A small self-supervised audio encoder (BEST-RQ), trained from scratch.
Training: muon at rate 0.0028, 5500 steps, batches of 256.
Rows from block 5 of a small self-supervised audio encoder (BEST-RQ), named by matrix and row number. Rows with one number belong to one neuron. Each number is 50 + 12 x the weight over its row's rms, rounded and kept within 0 to 99. All counts start at 0.
After each neuron's rows are labels from the 100 clips, of 14848, where the neuron reaches its largest size: "responds to" is what is common among them. Only what is clearly more common there than usual is listed. The data: short read English sentences (LibriTTS-R).
# gate: MLP gate (model.blocks.5.mlp.gate.weight, 512x256), inputs 128-191
# fc1: MLP up (model.blocks.5.mlp.fc1.weight, 512x256), inputs 128-191
# fc2: MLP down (model.blocks.5.mlp.fc2.weight, 256x512, transposed), outputs 128-191

gate.44:59 47 42 62 47 41 55 39 41 69 50 46 59 46 48 32 59 28 28 52 73 57 44 56 32 46 50 32 37 59 43 43 31 41 68 31 42 53 64 74 64 56 36 60 49 65 19 42 42 53 48 49 68 55 38 43 63 41 35 45 66 43 41 77
fc1.44:34 48 44 54 34 30 56 38 54 58 45 51 44 31 22 49 67 40 62 32 34 48 33 28 59 47 67 23 48 62 45 54 51 51 30 53 48 59 45 59 58 35 53 20 60 75 59 44 73 29 55 56 56 48 58 69 58 68 50 57 58 46 51 74
fc2.44:50 25 60 29 35 51 43 54 54 47 61 39 47 55 50 56 59 81 59 45 71 51 47 52 54 55 48 59 39 60 26 54 65 51 58 35 73 48 59 49 41 37 55 32 31 33 30 44 40 53 35 37 50 46 35 59 35 48 47 77 37 65 51 30
responds to: voice: male

gate.41:62 57 50 55 65 65 38 30 52 49 67 61 78 63 53 29 58 77 46 54 44 52 43 66 32 51 65 38 44 46 46 57 52 37 58 51 33 68 48 60 46 44 45 68 53 41 59 49 64 58 44 69 55 56 39 56 47 28 45 52 49 49 71 73
fc1.41:56 60 54 54 56 39 32 30 75 49 66 58 50 64 47 37 53 53 71 53 53 60 67 52 32 47 58 59 26 52 42 54 46 49 47 49 58 64 43 41 46 49 32 47 71 41 50 31 73 40 56 47 63 62 28 70 38 52 44 48 76 44 72 51
fc2.41:55 15 59 51 49 39 55 59 67 59 48 58 42 57 49 53 49 32 54 56 59 61 25 54 54 48 58 34 44 32 58 63 44 70 58 54 45 73 53 48 25 65 61 32 46 85 57 48 50 41 44 48 59 41 48 43 51 49 30 63 50 57 22 66
responds to: voice: male

gate.450:30 44 44 51 52 48 54 52 39 41 67 41 58 45 59 50 48 46 41 43 46 46 56 56 54 42 39 40 81 49 64 57 52 65 48 59 66 37 66 40 67 48 61 60 54 51 56 56 34 62 44 49 57 55 43 26 45 40 48 40 80 45 38 77
fc1.450:68 57 50 31 43 65 17 55 44 52 48 52 61 71 56 59 47 60 49 77 35 45 28 47 35 38 28 47 44 47 52 62 54 49 50 39 57 52 44 58 71 61 39 57 20 43 66 52 53 58 48 67 63 40 44 45 54 79 55 34 50 47 44 35
fc2.450:27 63 58 64 62 53 59 39 37 38 41 54 37 75 39 51 29 62 82 54 47 57 52 37 75 43 39 51 46 39 46 36 30 55 53 56 49 42 48 39 36 21 41 45 51 35 43 43 47 49 37 55 45 73 47 45 54 64 17 57 42 61 53 56
responds to: voice: female

gate.404:53 49 54 31 40 64 37 66 50 30 54 46 60 41 43 30 44 56 59 40 59 30 54 49 53 65 51 63 29 41 49 52 54 51 77 27 36 54 72 57 38 47 52 78 37 49 69 28 56 26 39 51 70 56 42 49 27 55 45 48 45 54 46 60
fc1.404:64 37 40 50 56 38 70 37 51 48 33 54 61 25 46 53 44 44 36 45 40 50 38 27 43 50 47 59 29 54 59 53 50 55 65 58 65 55 52 63 53 50 50 46 65 70 41 43 44 38 42 68 50 44 41 44 58 63 47 43 40 50 31 33
fc2.404:64 55 48 54 35 46 59 61 58 37 52 22 50 53 63 47 39 44 44 49 40 55 51 55 35 63 50 67 46 33 45 60 40 47 51 42 32 51 30 67 42 67 62 57 40 29 47 46 61 61 72 58 58 47 54 50 43 69 41 66 64 58 60 67
responds to: voice: male

gate.268:35 40 50 57 31 42 73 54 42 73 48 49 48 55 62 24 44 59 44 35 56 49 35 50 45 42 44 47 28 45 67 69 47 53 42 40 58 57 53 58 45 45 62 57 44 55 35 64 40 45 60 56 74 41 38 53 28 23 53 67 60 37 51 59
fc1.268:59 49 52 73 49 63 43 55 53 55 36 58 47 54 50 56 49 25 58 49 44 65 44 50 30 57 54 38 47 47 40 55 33 44 42 69 44 66 47 54 52 44 51 31 35 67 70 47 49 54 73 49 46 49 49 65 55 40 63 56 50 46 52 46
fc2.268:55 50 34 37 42 45 58 67 53 45 59 56 57 51 38 80 49 53 40 38 45 61 39 41 34 41 50 46 18 44 61 37 56 35 71 66 64 46 78 36 47 41 50 58 34 41 55 35 40 35 60 64 47 64 46 56 35 58 51 54 61 58 75 47
responds to: voice: male

gate.158:44 67 51 43 57 44 51 46 63 37 32 45 20 40 39 49 53 57 46 49 53 21 27 55 63 39 48 39 37 29 47 37 63 42 62 59 18 49 28 64 49 52 61 45 48 69 43 53 39 67 62 37 49 54 53 66 29 33 47 58 30 47 37 65
fc1.158:60 28 69 50 51 55 38 68 28 51 60 64 67 48 56 30 56 43 43 50 57 46 68 41 46 54 45 38 56 53 35 65 19 49 45 59 37 74 33 39 40 56 44 44 40 67 39 37 53 42 37 57 28 45 48 44 21 65 67 46 58 37 48 29
fc2.158:60 28 60 50 57 71 32 46 61 38 50 58 42 48 53 67 55 50 50 44 37 26 53 40 80 43 61 49 52 40 36 77 47 55 50 56 59 54 68 49 47 18 74 21 69 68 66 25 65 47 46 44 62 65 53 76 61 34 37 36 40 50 64 43
responds to: voice: female