Rows from block 4 of a small self-supervised audio encoder (BEST-RQ), named by matrix and row number. Rows with one number belong to one neuron. Each number is 50 + 15 x the weight over its row's rms, rounded and kept within 0 to 99. All counts start at 0. After the name is the row's rms in percent of the matrix's.
After each neuron's rows are labels from the 100 clips, of 14848, where the neuron reaches its largest size: "top examples" is what is common among them; "loudest band" is the band of the loudest frequency at the time of the peak. Only what is clearly more common there than usual is listed. The data: short read English sentences (LibriTTS-R). In brackets: how many of the 100.
# gate: MLP gate (model.blocks.4.mlp.gate.weight, 512x256), inputs 64-95
# fc1: MLP up (model.blocks.4.mlp.fc1.weight, 512x256), inputs 64-95
# fc2: MLP down (model.blocks.4.mlp.fc2.weight, 256x512, transposed), outputs 64-95

gate.332 101:51 39 59 32 75 64 41 67 36 68 47 45 44 50 48 23 80 74 46 48 80 63 46 50 55 40 58 40 19 44 37 57
fc1.332 113:50 58 35 63 63 60 36 46 43 61 61 34 64 23 56 36 60 64 53 70 53 59 56 40 48 55 28 16 55 49 75 24
fc2.332 113:51 55 52 32 27 42 42 84 38 60 60 56 47 65 65 32 92 34 45 66 54 50 37 57 35 45 39 62 37 54 53 63
top examples: voice: male (82)
loudest band: 500 to 1000 Hz (39)

gate.384 091:47 64 65 31 68 55 39 51 27 23 69 64 56 66 70 50 72 38 62 15 55 51 40 76 32 39 36 57 33 41 69 42
fc1.384 095:47 65 55 69 25 69 46 62 37 54 58 55 23 30 43 54 53 64 41 42 54 39 44 48 55 37 34 59 57 60 55 71
fc2.384 094:54 34 41 41 34 32 43 56 52 65 49 65 76 31 42 55 59 85 29 59 45 33 64 66 45 29 36 53 51 46 37 32
top examples: voice: female (92)
loudest band: 500 to 1000 Hz (33)

gate.476 091:40 61 67 57 59 76 62 42 74 59 77 36 45 62 70 68 80 61 33 50 25 22 58 43 37 30 82 32 53 72 55 70
fc1.476 090:70 62 63 31 63 74 52 62 64 45 49 69 45 46 60 63 45 24 36 31 66 46 51 87 71 58 48 65 27 47 52 53
fc2.476 085:58 18 39 58 54 50 54 76 62 75 36 40 56 50 50 36 46 63 50 56 60 51 26 10 48 62 54 70 70 35 49 36
top examples: voice: female (88)
loudest band: 250 to 500 Hz (27)

gate.492 111:11 55 43 46 55 56 80 57 47 48 85 56 69 27 52 26 35 77 43 56 33 97 50 45 40 74 46 30 38 49 37 47
fc1.492 129:26 31 19 51 38 62 69 32 46 60 60 48 29 60 48 40 12 45 60 18 64 94 69 52 52 33 44 56 25 72 49 41
fc2.492 125:52 58 38 44 32 42 59 49 50 68 50 57 76 74 36 41 74 52 08 66 07 30 59 44 40 45 57 54 65 56 43 22
top examples: voice: female (100)
loudest band: 500 to 1000 Hz (61)

gate.87 101:43 75 56 43 67 51 33 52 42 26 65 56 61 65 29 67 36 49 46 59 62 51 25 70 11 59 40 41 40 40 63 35
fc1.87 114:41 56 45 43 46 50 46 56 58 54 37 28 67 47 75 45 54 45 59 40 52 66 44 29 42 59 39 60 17 51 50 43
fc2.87 117:64 41 51 74 36 38 81 39 44 44 56 61 62 48 62 32 48 60 26 37 30 50 34 56 68 41 58 61 29 65 67 41
top examples: voice: male (91)
loudest band: 250 to 500 Hz (55)

gate.433 093:38 43 38 33 53 52 53 35 47 44 48 44 60 24 53 60 51 52 46 42 49 37 47 55 08 47 65 41 50 51 68 55
fc1.433 096:49 43 48 68 34 47 37 68 64 64 53 48 62 43 50 52 68 56 57 59 53 73 68 28 25 71 39 50 50 40 35 40
fc2.433 105:48 37 36 56 27 47 62 42 45 39 60 36 51 62 47 68 69 51 53 48 24 23 48 73 33 27 52 73 54 35 64 48
top examples: voice: female (94)
loudest band: 250 to 500 Hz (32)

gate.309 132:54 65 37 74 46 51 54 51 73 49 42 68 35 35 45 72 52 52 75 28 61 21 54 46 48 24 51 53 26 33 31 48
fc1.309 134:39 34 53 56 11 50 43 39 60 77 53 55 28 62 58 53 58 55 43 39 43 23 52 60 41 61 52 30 44 52 79 70
fc2.309 130:67 66 46 41 57 43 55 30 33 33 53 48 26 36 53 36 69 41 39 31 38 56 42 74 43 59 57 51 42 43 41 39
top examples: voice: female (94)
loudest band: 250 to 500 Hz (42); 500 to 1000 Hz (38)

gate.423 112:60 60 69 34 60 59 60 62 30 56 73 35 68 30 62 38 51 46 70 33 53 53 63 35 23 64 32 53 52 41 41 29
fc1.423 109:36 32 52 53 61 55 30 28 53 55 41 44 35 57 52 45 49 33 45 32 43 62 57 52 44 53 50 49 34 61 64 70
fc2.423 109:44 49 64 32 15 39 41 74 68 64 62 62 42 39 59 29 48 46 34 30 57 35 52 31 47 47 43 34 50 36 53 58
top examples: voice: female (82)
loudest band: 500 to 1000 Hz (44); 250 to 500 Hz (29)

gate.284 126:23 40 65 38 29 42 56 69 49 51 52 41 33 54 33 63 60 85 17 49 46 12 69 44 40 52 26 37 41 46 33 37
fc1.284 138:54 45 71 58 56 68 60 56 65 23 38 53 66 47 64 68 13 48 60 28 37 30 54 25 33 59 53 52 53 64 59 41
fc2.284 129:37 52 74 53 51 47 31 63 38 55 50 44 61 94 31 63 14 46 72 56 47 45 49 73 31 46 38 54 76 84 34 77
top examples: the word "said" (28)
loudest band: 4000 to 8000 Hz (34); 500 to 1000 Hz (30)

gate.377 072:42 75 55 53 60 76 39 56 45 59 59 31 58 38 60 45 30 66 24 51 74 44 42 10 58 21 27 42 46 38 77 17
fc1.377 082:43 19 74 52 34 54 38 33 11 45 41 49 56 48 42 18 57 57 60 55 37 49 55 51 35 44 50 48 35 66 51 55
fc2.377 072:38 56 37 38 52 46 60 15 34 45 42 79 45 72 35 48 76 45 50 67 55 12 29 49 60 39 36 48 21 53 52 61
top examples: voice: female (82)
loudest band: 250 to 500 Hz (55)

gate.474 086:38 47 54 14 56 31 56 62 38 47 29 31 43 46 48 26 23 54 54 52 56 56 50 48 44 43 81 58 34 51 37 44
fc1.474 094:77 29 61 59 35 73 69 37 65 49 49 41 71 44 78 73 16 56 39 42 52 61 49 70 65 39 67 45 45 39 19 61
fc2.474 084:46 50 34 61 35 41 51 39 59 58 77 55 50 53 65 54 53 68 55 41 36 52 72 33 67 30 21 53 24 43 56 18
top examples: voice: female (86)
loudest band: 250 to 500 Hz (42)

gate.303 073:56 69 67 32 59 69 80 72 45 59 55 45 55 56 36 55 39 56 45 41 52 51 57 45 50 83 39 59 57 37 79 61
fc1.303 083:79 56 46 45 87 59 43 53 68 36 55 56 58 46 48 38 59 66 35 40 66 50 62 47 41 50 37 21 73 62 63 34
fc2.303 062:30 59 59 62 45 26 46 50 70 41 28 54 41 44 38 45 33 39 22 50 69 52 74 49 30 43 50 30 43 68 45 66
top examples: voice: female (90)
loudest band: 250 to 500 Hz (28)

gate.227 110:84 48 72 46 64 72 21 51 47 57 34 65 33 43 68 48 56 43 48 49 70 62 58 47 31 64 45 86 49 86 61 54
fc1.227 115:34 33 44 45 50 49 31 35 37 43 50 68 30 51 37 58 38 67 79 77 18 53 78 34 39 33 42 36 49 49 47 58
fc2.227 122:37 36 34 50 74 31 69 63 23 72 66 44 31 41 56 73 60 63 50 52 42 59 26 40 53 51 60 35 54 37 45 39
top examples: voice: female (88)
loudest band: 250 to 500 Hz (32)

gate.9 096:48 37 61 42 51 52 33 66 40 53 36 45 48 44 38 70 57 39 57 56 48 36 76 56 37 42 17 58 39 79 30 46
fc1.9 096:50 24 72 60 53 40 66 50 65 56 34 25 51 57 52 49 65 25 42 42 47 22 64 77 59 38 45 44 42 53 46 46
fc2.9 092:16 56 49 16 42 62 59 54 59 55 56 52 61 44 54 63 31 64 61 69 40 30 41 83 35 46 58 75 66 57 74 60
top examples: voice: female (92)
loudest band: 500 to 1000 Hz (45); 250 to 500 Hz (45)

gate.256 074:36 44 46 43 26 70 45 56 46 43 34 53 47 39 45 61 51 38 52 45 36 45 40 46 22 29 81 41 55 70 71 44
fc1.256 078:42 39 43 39 47 25 61 67 23 54 64 46 54 39 44 40 44 32 61 48 73 62 37 37 64 36 24 46 49 47 50 71
fc2.256 074:45 66 21 89 49 38 43 53 39 47 42 45 28 46 46 91 59 65 41 42 61 58 73 58 62 44 38 40 58 67 22 49
top examples: voice: female (88)
loudest band: 250 to 500 Hz (59)

gate.177 123:08 62 47 45 36 36 40 33 35 66 60 35 55 67 59 68 37 28 67 82 70 51 29 50 42 48 38 56 75 49 49 45
fc1.177 100:49 70 60 49 44 57 62 48 29 76 43 67 70 45 38 71 26 60 60 42 53 64 24 71 68 33 83 67 54 65 37 43
fc2.177 111:46 49 28 49 36 62 55 45 74 47 59 17 48 40 54 54 56 48 61 56 29 35 26 94 36 51 72 51 20 60 67 43
top examples: voice: male (87)
loudest band: 250 to 500 Hz (52)

gate.487 088:62 50 83 28 70 41 61 58 54 65 49 47 77 49 50 34 50 62 73 38 37 43 48 55 62 22 70 32 23 49 42 70
fc1.487 092:57 47 70 46 66 59 40 68 55 34 79 66 25 46 80 54 26 36 45 52 34 63 40 46 58 59 38 57 39 59 33 27
fc2.487 081:52 59 52 48 26 63 62 47 69 50 58 66 43 49 22 72 43 77 59 86 51 35 76 61 52 70 31 45 47 69 55 50
top examples: voice: male (81)
loudest band: 250 to 500 Hz (27)

gate.242 080:36 44 38 38 36 39 36 70 70 43 66 36 39 57 47 53 52 37 22 56 38 36 41 37 73 35 25 44 49 63 50 57
fc1.242 086:50 48 52 37 40 29 26 47 32 09 52 37 44 49 27 22 42 47 60 53 35 39 69 36 38 63 38 55 69 59 27 85
fc2.242 076:32 46 50 60 47 51 57 68 63 51 73 65 46 47 38 47 60 76 21 58 41 34 33 44 35 55 64 27 50 53 30 50
top examples: voice: female (90)
loudest band: 250 to 500 Hz (27)

gate.113 084:37 46 69 53 42 43 28 42 41 44 48 55 53 58 36 40 59 73 12 41 38 64 88 62 50 36 29 63 38 41 52 43
fc1.113 081:70 92 66 32 62 53 42 44 56 70 48 49 54 36 21 55 42 42 46 50 41 51 70 53 47 33 42 74 46 35 33 47
fc2.113 081:47 71 55 50 66 71 57 51 41 24 73 70 54 58 55 49 65 17 24 28 37 28 27 69 52 60 54 53 77 57 38 31
top examples: the word "i" (45)
loudest band: 500 to 1000 Hz (26)

gate.409 060:33 54 53 58 72 26 68 46 76 35 45 37 40 63 52 18 36 48 61 58 59 57 36 24 60 47 33 32 71 37 49 42
fc1.409 066:32 54 44 63 59 50 69 52 52 33 69 53 16 61 30 36 57 58 32 49 44 50 67 74 40 64 33 15 68 67 54 51
fc2.409 055:76 47 40 33 58 52 62 47 61 49 67 44 45 38 54 21 50 54 53 66 52 68 48 55 51 53 73 57 27 36 32 56
top examples: voice: female (85)
loudest band: 250 to 500 Hz (64)

gate.314 112:46 40 52 19 36 46 54 44 56 58 35 46 70 42 22 56 42 51 63 60 54 55 68 45 41 70 50 44 34 60 44 34
fc1.314 113:54 75 18 21 57 73 37 32 14 34 28 69 50 81 72 31 40 59 71 49 47 23 44 46 40 68 78 49 40 50 35 65
fc2.314 109:48 66 34 52 50 58 75 63 69 46 72 45 52 50 60 61 50 70 79 42 29 29 51 45 67 16 54 31 60 59 37 31
top examples: voice: female (85)
loudest band: 250 to 500 Hz (47); 500 to 1000 Hz (35)

gate.367 082:40 27 65 67 40 45 64 40 58 69 54 52 51 17 87 50 63 77 35 32 18 32 85 63 55 41 60 65 42 23 46 45
fc1.367 081:29 67 46 44 31 36 41 52 47 43 58 42 43 40 63 37 54 54 25 55 49 82 69 30 41 42 51 59 46 62 54 26
fc2.367 081:48 32 47 74 56 60 20 39 25 52 58 48 50 47 38 41 52 41 67 42 45 36 37 33 44 28 48 52 56 61 65 44
top examples: the word "i" (42)
loudest band: 500 to 1000 Hz (32)

gate.28 124:66 46 46 47 38 62 47 40 25 45 46 62 53 67 55 43 59 53 55 35 58 00 52 30 47 62 60 55 25 46 37 25
fc1.28 107:76 49 48 32 44 46 59 68 65 58 54 60 62 51 59 57 66 42 57 57 40 33 28 32 65 67 50 53 66 67 24 42
fc2.28 115:42 49 64 52 60 44 64 44 46 44 76 46 70 43 59 79 27 41 14 62 38 71 46 42 50 40 65 52 43 51 20 39
top examples: voice: female (90)
loudest band: 500 to 1000 Hz (25)

gate.298 090:40 39 47 73 67 40 39 82 47 56 54 60 65 59 76 28 53 70 69 72 75 58 65 31 59 27 82 55 38 38 48 40
fc1.298 086:42 60 51 64 32 59 56 38 53 58 59 69 57 48 35 70 27 43 35 25 17 84 39 52 46 58 37 73 73 69 55 61
fc2.298 097:53 39 50 55 36 50 36 40 52 54 41 26 41 38 58 52 59 49 67 43 57 61 34 55 64 63 75 49 53 68 32 42
top examples: voice: male (73)
loudest band: 250 to 500 Hz (32)

gate.91 098:64 36 67 71 56 38 59 30 42 48 50 46 40 79 54 50 33 49 52 65 25 53 70 54 26 55 36 61 59 43 42 36
fc1.91 094:89 33 36 43 26 40 48 20 21 62 37 41 87 25 61 51 38 47 69 66 70 69 57 67 70 62 25 71 45 38 41 42
fc2.91 100:45 40 68 33 47 23 43 35 72 36 61 66 45 61 21 55 72 38 34 40 34 40 39 35 59 73 48 34 58 59 66 62
top examples: voice: female (85)
loudest band: 250 to 500 Hz (26)

gate.187 109:50 51 61 63 45 73 39 34 60 62 38 32 61 64 55 49 23 63 31 47 48 64 31 41 36 54 57 38 48 57 45 66
fc1.187 111:32 41 63 63 40 65 69 41 58 56 21 00 26 50 51 48 56 51 48 67 47 40 27 60 52 58 46 44 68 59 31 44
fc2.187 107:66 49 55 54 59 32 43 38 61 55 66 60 72 36 26 57 58 65 38 54 43 40 57 76 52 43 69 40 54 30 48 17
top examples: voice: male (78)
loudest band: 250 to 500 Hz (34)

gate.183 116:27 52 57 48 69 61 41 46 44 40 19 42 61 39 71 15 19 62 62 69 50 42 24 36 42 48 43 41 47 55 98 38
fc1.183 123:27 57 62 21 38 55 74 80 59 80 38 85 60 66 29 79 65 41 55 63 44 56 46 68 56 48 51 65 65 35 38 40
fc2.183 128:46 38 61 40 36 50 21 56 24 31 61 85 86 39 24 39 59 48 67 35 36 37 36 61 46 34 58 54 16 14 65 51
top examples: voice: female (91)
loudest band: 250 to 500 Hz (32)

gate.229 089:14 61 81 21 47 28 53 54 62 24 73 28 61 45 65 33 53 41 52 49 33 58 51 50 56 54 28 38 47 52 40 20
fc1.229 095:71 52 62 50 36 82 63 57 47 71 22 48 54 61 24 66 49 77 39 58 61 46 37 41 21 44 45 66 47 47 75 62
fc2.229 090:42 56 47 62 48 50 40 41 59 75 57 60 60 57 36 46 59 54 33 57 29 34 67 33 64 15 57 05 63 39 45 34
top examples: voice: male (74)
loudest band: 2000 to 4000 Hz (50)

gate.420 121:47 40 30 38 35 33 38 35 56 42 43 35 43 49 34 24 53 75 48 52 56 51 66 22 46 38 45 64 31 52 41 63
fc1.420 116:58 42 55 50 19 17 80 50 50 61 27 57 35 40 43 26 34 44 65 59 28 71 57 61 82 48 68 36 64 23 44 47
fc2.420 120:46 55 57 42 63 39 64 44 69 32 49 48 52 42 65 56 51 66 39 24 27 64 67 70 62 66 43 44 56 73 63 56
top examples: voice: female (92); the word "is" (33); the word "it" (33)
loudest band: 250 to 500 Hz (40)

gate.369 102:40 61 58 49 41 62 57 47 50 43 38 34 66 36 47 14 22 81 52 48 38 53 59 47 36 54 33 58 46 48 57 18
fc1.369 106:46 49 39 53 52 29 55 48 59 76 50 93 43 45 39 66 50 23 28 32 62 42 65 61 44 63 61 54 63 44 38 78
fc2.369 099:55 24 71 65 50 62 54 43 69 43 58 35 52 64 53 71 31 61 52 34 49 42 52 34 06 36 55 53 26 07 41 54
top examples: the word "i" (43)
loudest band: 500 to 1000 Hz (36)

gate.402 124:53 47 56 62 56 46 40 67 72 46 65 59 47 39 31 27 49 68 59 76 77 20 70 51 43 50 94 52 69 39 31 35
fc1.402 126:42 24 55 44 50 57 62 54 35 74 31 45 51 68 33 79 69 53 77 34 36 53 56 54 70 61 45 37 51 58 62 40
fc2.402 133:39 85 40 50 67 29 76 37 55 60 76 82 49 34 61 58 66 44 85 40 55 48 64 57 80 60 31 58 59 33 59 69
top examples: voice: male (91)
loudest band: 250 to 500 Hz (31)

gate.176 058:54 26 55 44 49 40 63 73 49 37 55 23 45 64 59 68 59 38 31 20 55 11 54 56 54 70 25 45 75 32 41 41
fc1.176 061:37 62 44 16 43 61 11 48 63 39 34 42 69 53 33 33 71 36 42 62 53 58 74 31 45 28 37 32 89 43 45 60
fc2.176 054:43 41 72 51 56 49 56 35 20 45 49 48 47 62 43 66 39 78 62 74 76 49 48 64 53 50 33 61 49 65 57 23
top examples: voice: female (90)
loudest band: 250 to 500 Hz (45); 500 to 1000 Hz (31)

gate.193 086:41 51 61 50 47 54 36 50 60 39 47 34 43 39 60 39 64 51 43 71 48 36 49 31 44 63 54 28 22 55 09 37
fc1.193 102:53 23 49 37 58 55 73 51 65 56 52 66 51 52 56 45 43 33 63 31 20 77 49 36 39 51 53 57 61 78 37 32
fc2.193 087:35 48 49 37 47 60 55 57 66 74 47 47 09 49 46 55 59 51 51 57 51 53 70 59 38 39 72 52 74 43 56 77
top examples: voice: female (86)
loudest band: 250 to 500 Hz (71)

gate.444 091:28 69 43 72 45 26 58 26 32 48 69 37 44 39 68 68 49 28 60 50 54 74 60 56 24 36 86 45 39 28 53 44
fc1.444 089:38 35 40 52 30 78 29 39 47 30 55 28 25 23 43 40 68 39 40 84 28 16 41 49 52 65 27 62 49 48 37 47
fc2.444 089:29 61 44 42 43 63 54 64 45 34 41 62 42 46 60 46 39 41 35 50 54 79 55 39 55 54 44 65 39 43 20 35
top examples: voice: female (83)
loudest band: 500 to 1000 Hz (27)

gate.165 097:89 24 58 82 37 29 33 51 41 45 55 36 56 53 50 57 31 55 40 69 67 48 88 41 27 67 45 56 39 54 33 36
fc1.165 101:52 57 15 53 76 30 51 74 32 48 84 69 29 43 72 75 72 39 47 39 76 56 51 45 73 66 23 42 38 51 61 43
fc2.165 091:57 39 59 57 29 36 33 51 34 62 73 81 62 53 49 57 34 47 42 17 53 41 63 48 61 55 59 36 20 59 47 24
top examples: voice: male (74)
loudest band: 250 to 500 Hz (37)

gate.438 085:71 55 83 36 65 51 52 40 25 49 61 38 44 70 69 40 64 54 81 39 45 46 57 33 64 25 41 65 59 28 45 56
fc1.438 089:60 46 46 53 40 50 56 62 47 72 57 40 45 46 52 60 34 51 47 52 53 43 70 26 58 65 54 59 65 53 51 47
fc2.438 083:33 51 48 63 55 17 50 49 57 69 25 41 57 70 68 38 28 40 38 58 63 47 49 47 38 41 72 28 32 84 31 59
top examples: voice: male (90)
loudest band: 2000 to 4000 Hz (33); 500 to 1000 Hz (33)

gate.101 083:65 38 85 53 41 52 25 68 52 64 40 27 57 57 72 53 28 50 65 69 55 69 54 67 73 58 23 59 39 49 43 45
fc1.101 081:49 51 37 44 59 52 52 49 55 47 45 49 30 59 60 61 50 64 53 12 62 54 47 44 31 59 51 59 43 48 46 40
fc2.101 079:41 42 40 50 58 70 40 34 38 44 47 28 40 55 50 46 57 45 52 56 53 29 55 19 44 28 36 58 33 47 65 44
top examples: voice: male (86)
loudest band: 250 to 500 Hz (36)

gate.470 135:44 52 54 43 58 51 27 77 43 43 54 40 63 61 57 39 38 94 34 63 56 69 72 44 61 56 45 47 44 35 49 43
fc1.470 137:43 56 53 49 31 37 46 87 39 57 23 56 69 71 32 53 72 51 30 57 71 51 85 37 92 35 67 76 48 39 49 66
fc2.470 152:67 26 38 45 53 47 28 44 43 52 45 25 52 62 57 37 49 50 41 57 57 42 58 22 66 45 46 67 53 66 14 32
top examples: voice: male (81)
loudest band: 250 to 500 Hz (27)

gate.10 096:40 68 63 40 62 62 49 50 58 36 67 59 33 40 73 51 19 48 80 52 69 62 44 45 53 61 47 54 65 47 62 54
fc1.10 089:58 47 62 35 55 53 67 56 67 45 44 87 51 65 72 55 37 39 64 51 69 81 47 49 49 35 24 60 64 64 47 43
fc2.10 084:56 20 47 33 61 78 56 49 12 59 52 78 54 22 26 49 47 59 49 66 29 65 53 64 44 34 62 40 50 52 45 52
top examples: voice: female (99)
loudest band: 250 to 500 Hz (46)

gate.405 147:54 43 38 23 84 56 26 63 59 64 52 34 80 44 44 48 57 34 39 53 38 47 34 26 59 41 70 59 38 56 45 43
fc1.405 148:53 70 69 68 44 54 38 29 51 69 53 35 29 51 36 58 55 74 58 50 71 34 73 44 84 76 46 51 71 87 64 49
fc2.405 154:55 09 42 39 55 49 60 67 78 46 42 23 42 73 82 44 55 61 49 63 59 57 30 48 62 30 43 30 65 56 68 43
top examples: voice: male (80)
loudest band: 250 to 500 Hz (26)

gate.331 126:46 46 55 43 53 46 50 51 51 49 68 41 57 68 89 43 30 52 49 54 51 58 59 44 56 20 72 53 43 42 49 26
fc1.331 121:54 64 59 71 43 79 58 61 33 34 50 25 55 23 44 81 51 56 53 31 63 69 61 77 48 40 54 45 67 45 55 31
fc2.331 129:40 81 37 46 58 46 35 57 54 62 67 49 43 46 30 64 09 57 70 67 38 69 42 56 36 93 68 46 53 51 20 47
top examples: voice: male (84)
loudest band: 250 to 500 Hz (29)

gate.143 115:33 47 36 65 53 29 23 48 48 50 59 16 40 30 46 26 47 60 37 45 71 56 20 51 36 66 35 34 61 45 42 55
fc1.143 112:53 45 60 51 29 67 58 36 25 47 58 71 67 38 53 55 40 60 67 41 41 19 49 50 61 73 51 58 41 62 31 68
fc2.143 119:28 33 52 32 51 47 44 49 61 40 27 37 30 52 52 50 51 11 67 70 62 56 43 57 44 47 56 39 03 72 22 42
top examples: voice: male (76)
loudest band: 500 to 1000 Hz (27)

gate.58 084:55 14 34 25 49 62 45 49 51 39 59 13 34 55 34 43 47 26 44 62 63 45 42 00 61 54 56 72 57 05 69 41
fc1.58 080:55 31 45 58 43 65 37 55 42 54 49 40 45 50 70 29 44 55 64 45 28 39 48 58 69 58 43 54 40 54 41 54
fc2.58 083:55 63 63 37 61 57 35 79 39 62 51 42 70 38 43 70 34 92 59 52 38 35 44 62 52 36 58 56 70 45 72 58
top examples: voice: male (93)
loudest band: 250 to 500 Hz (53)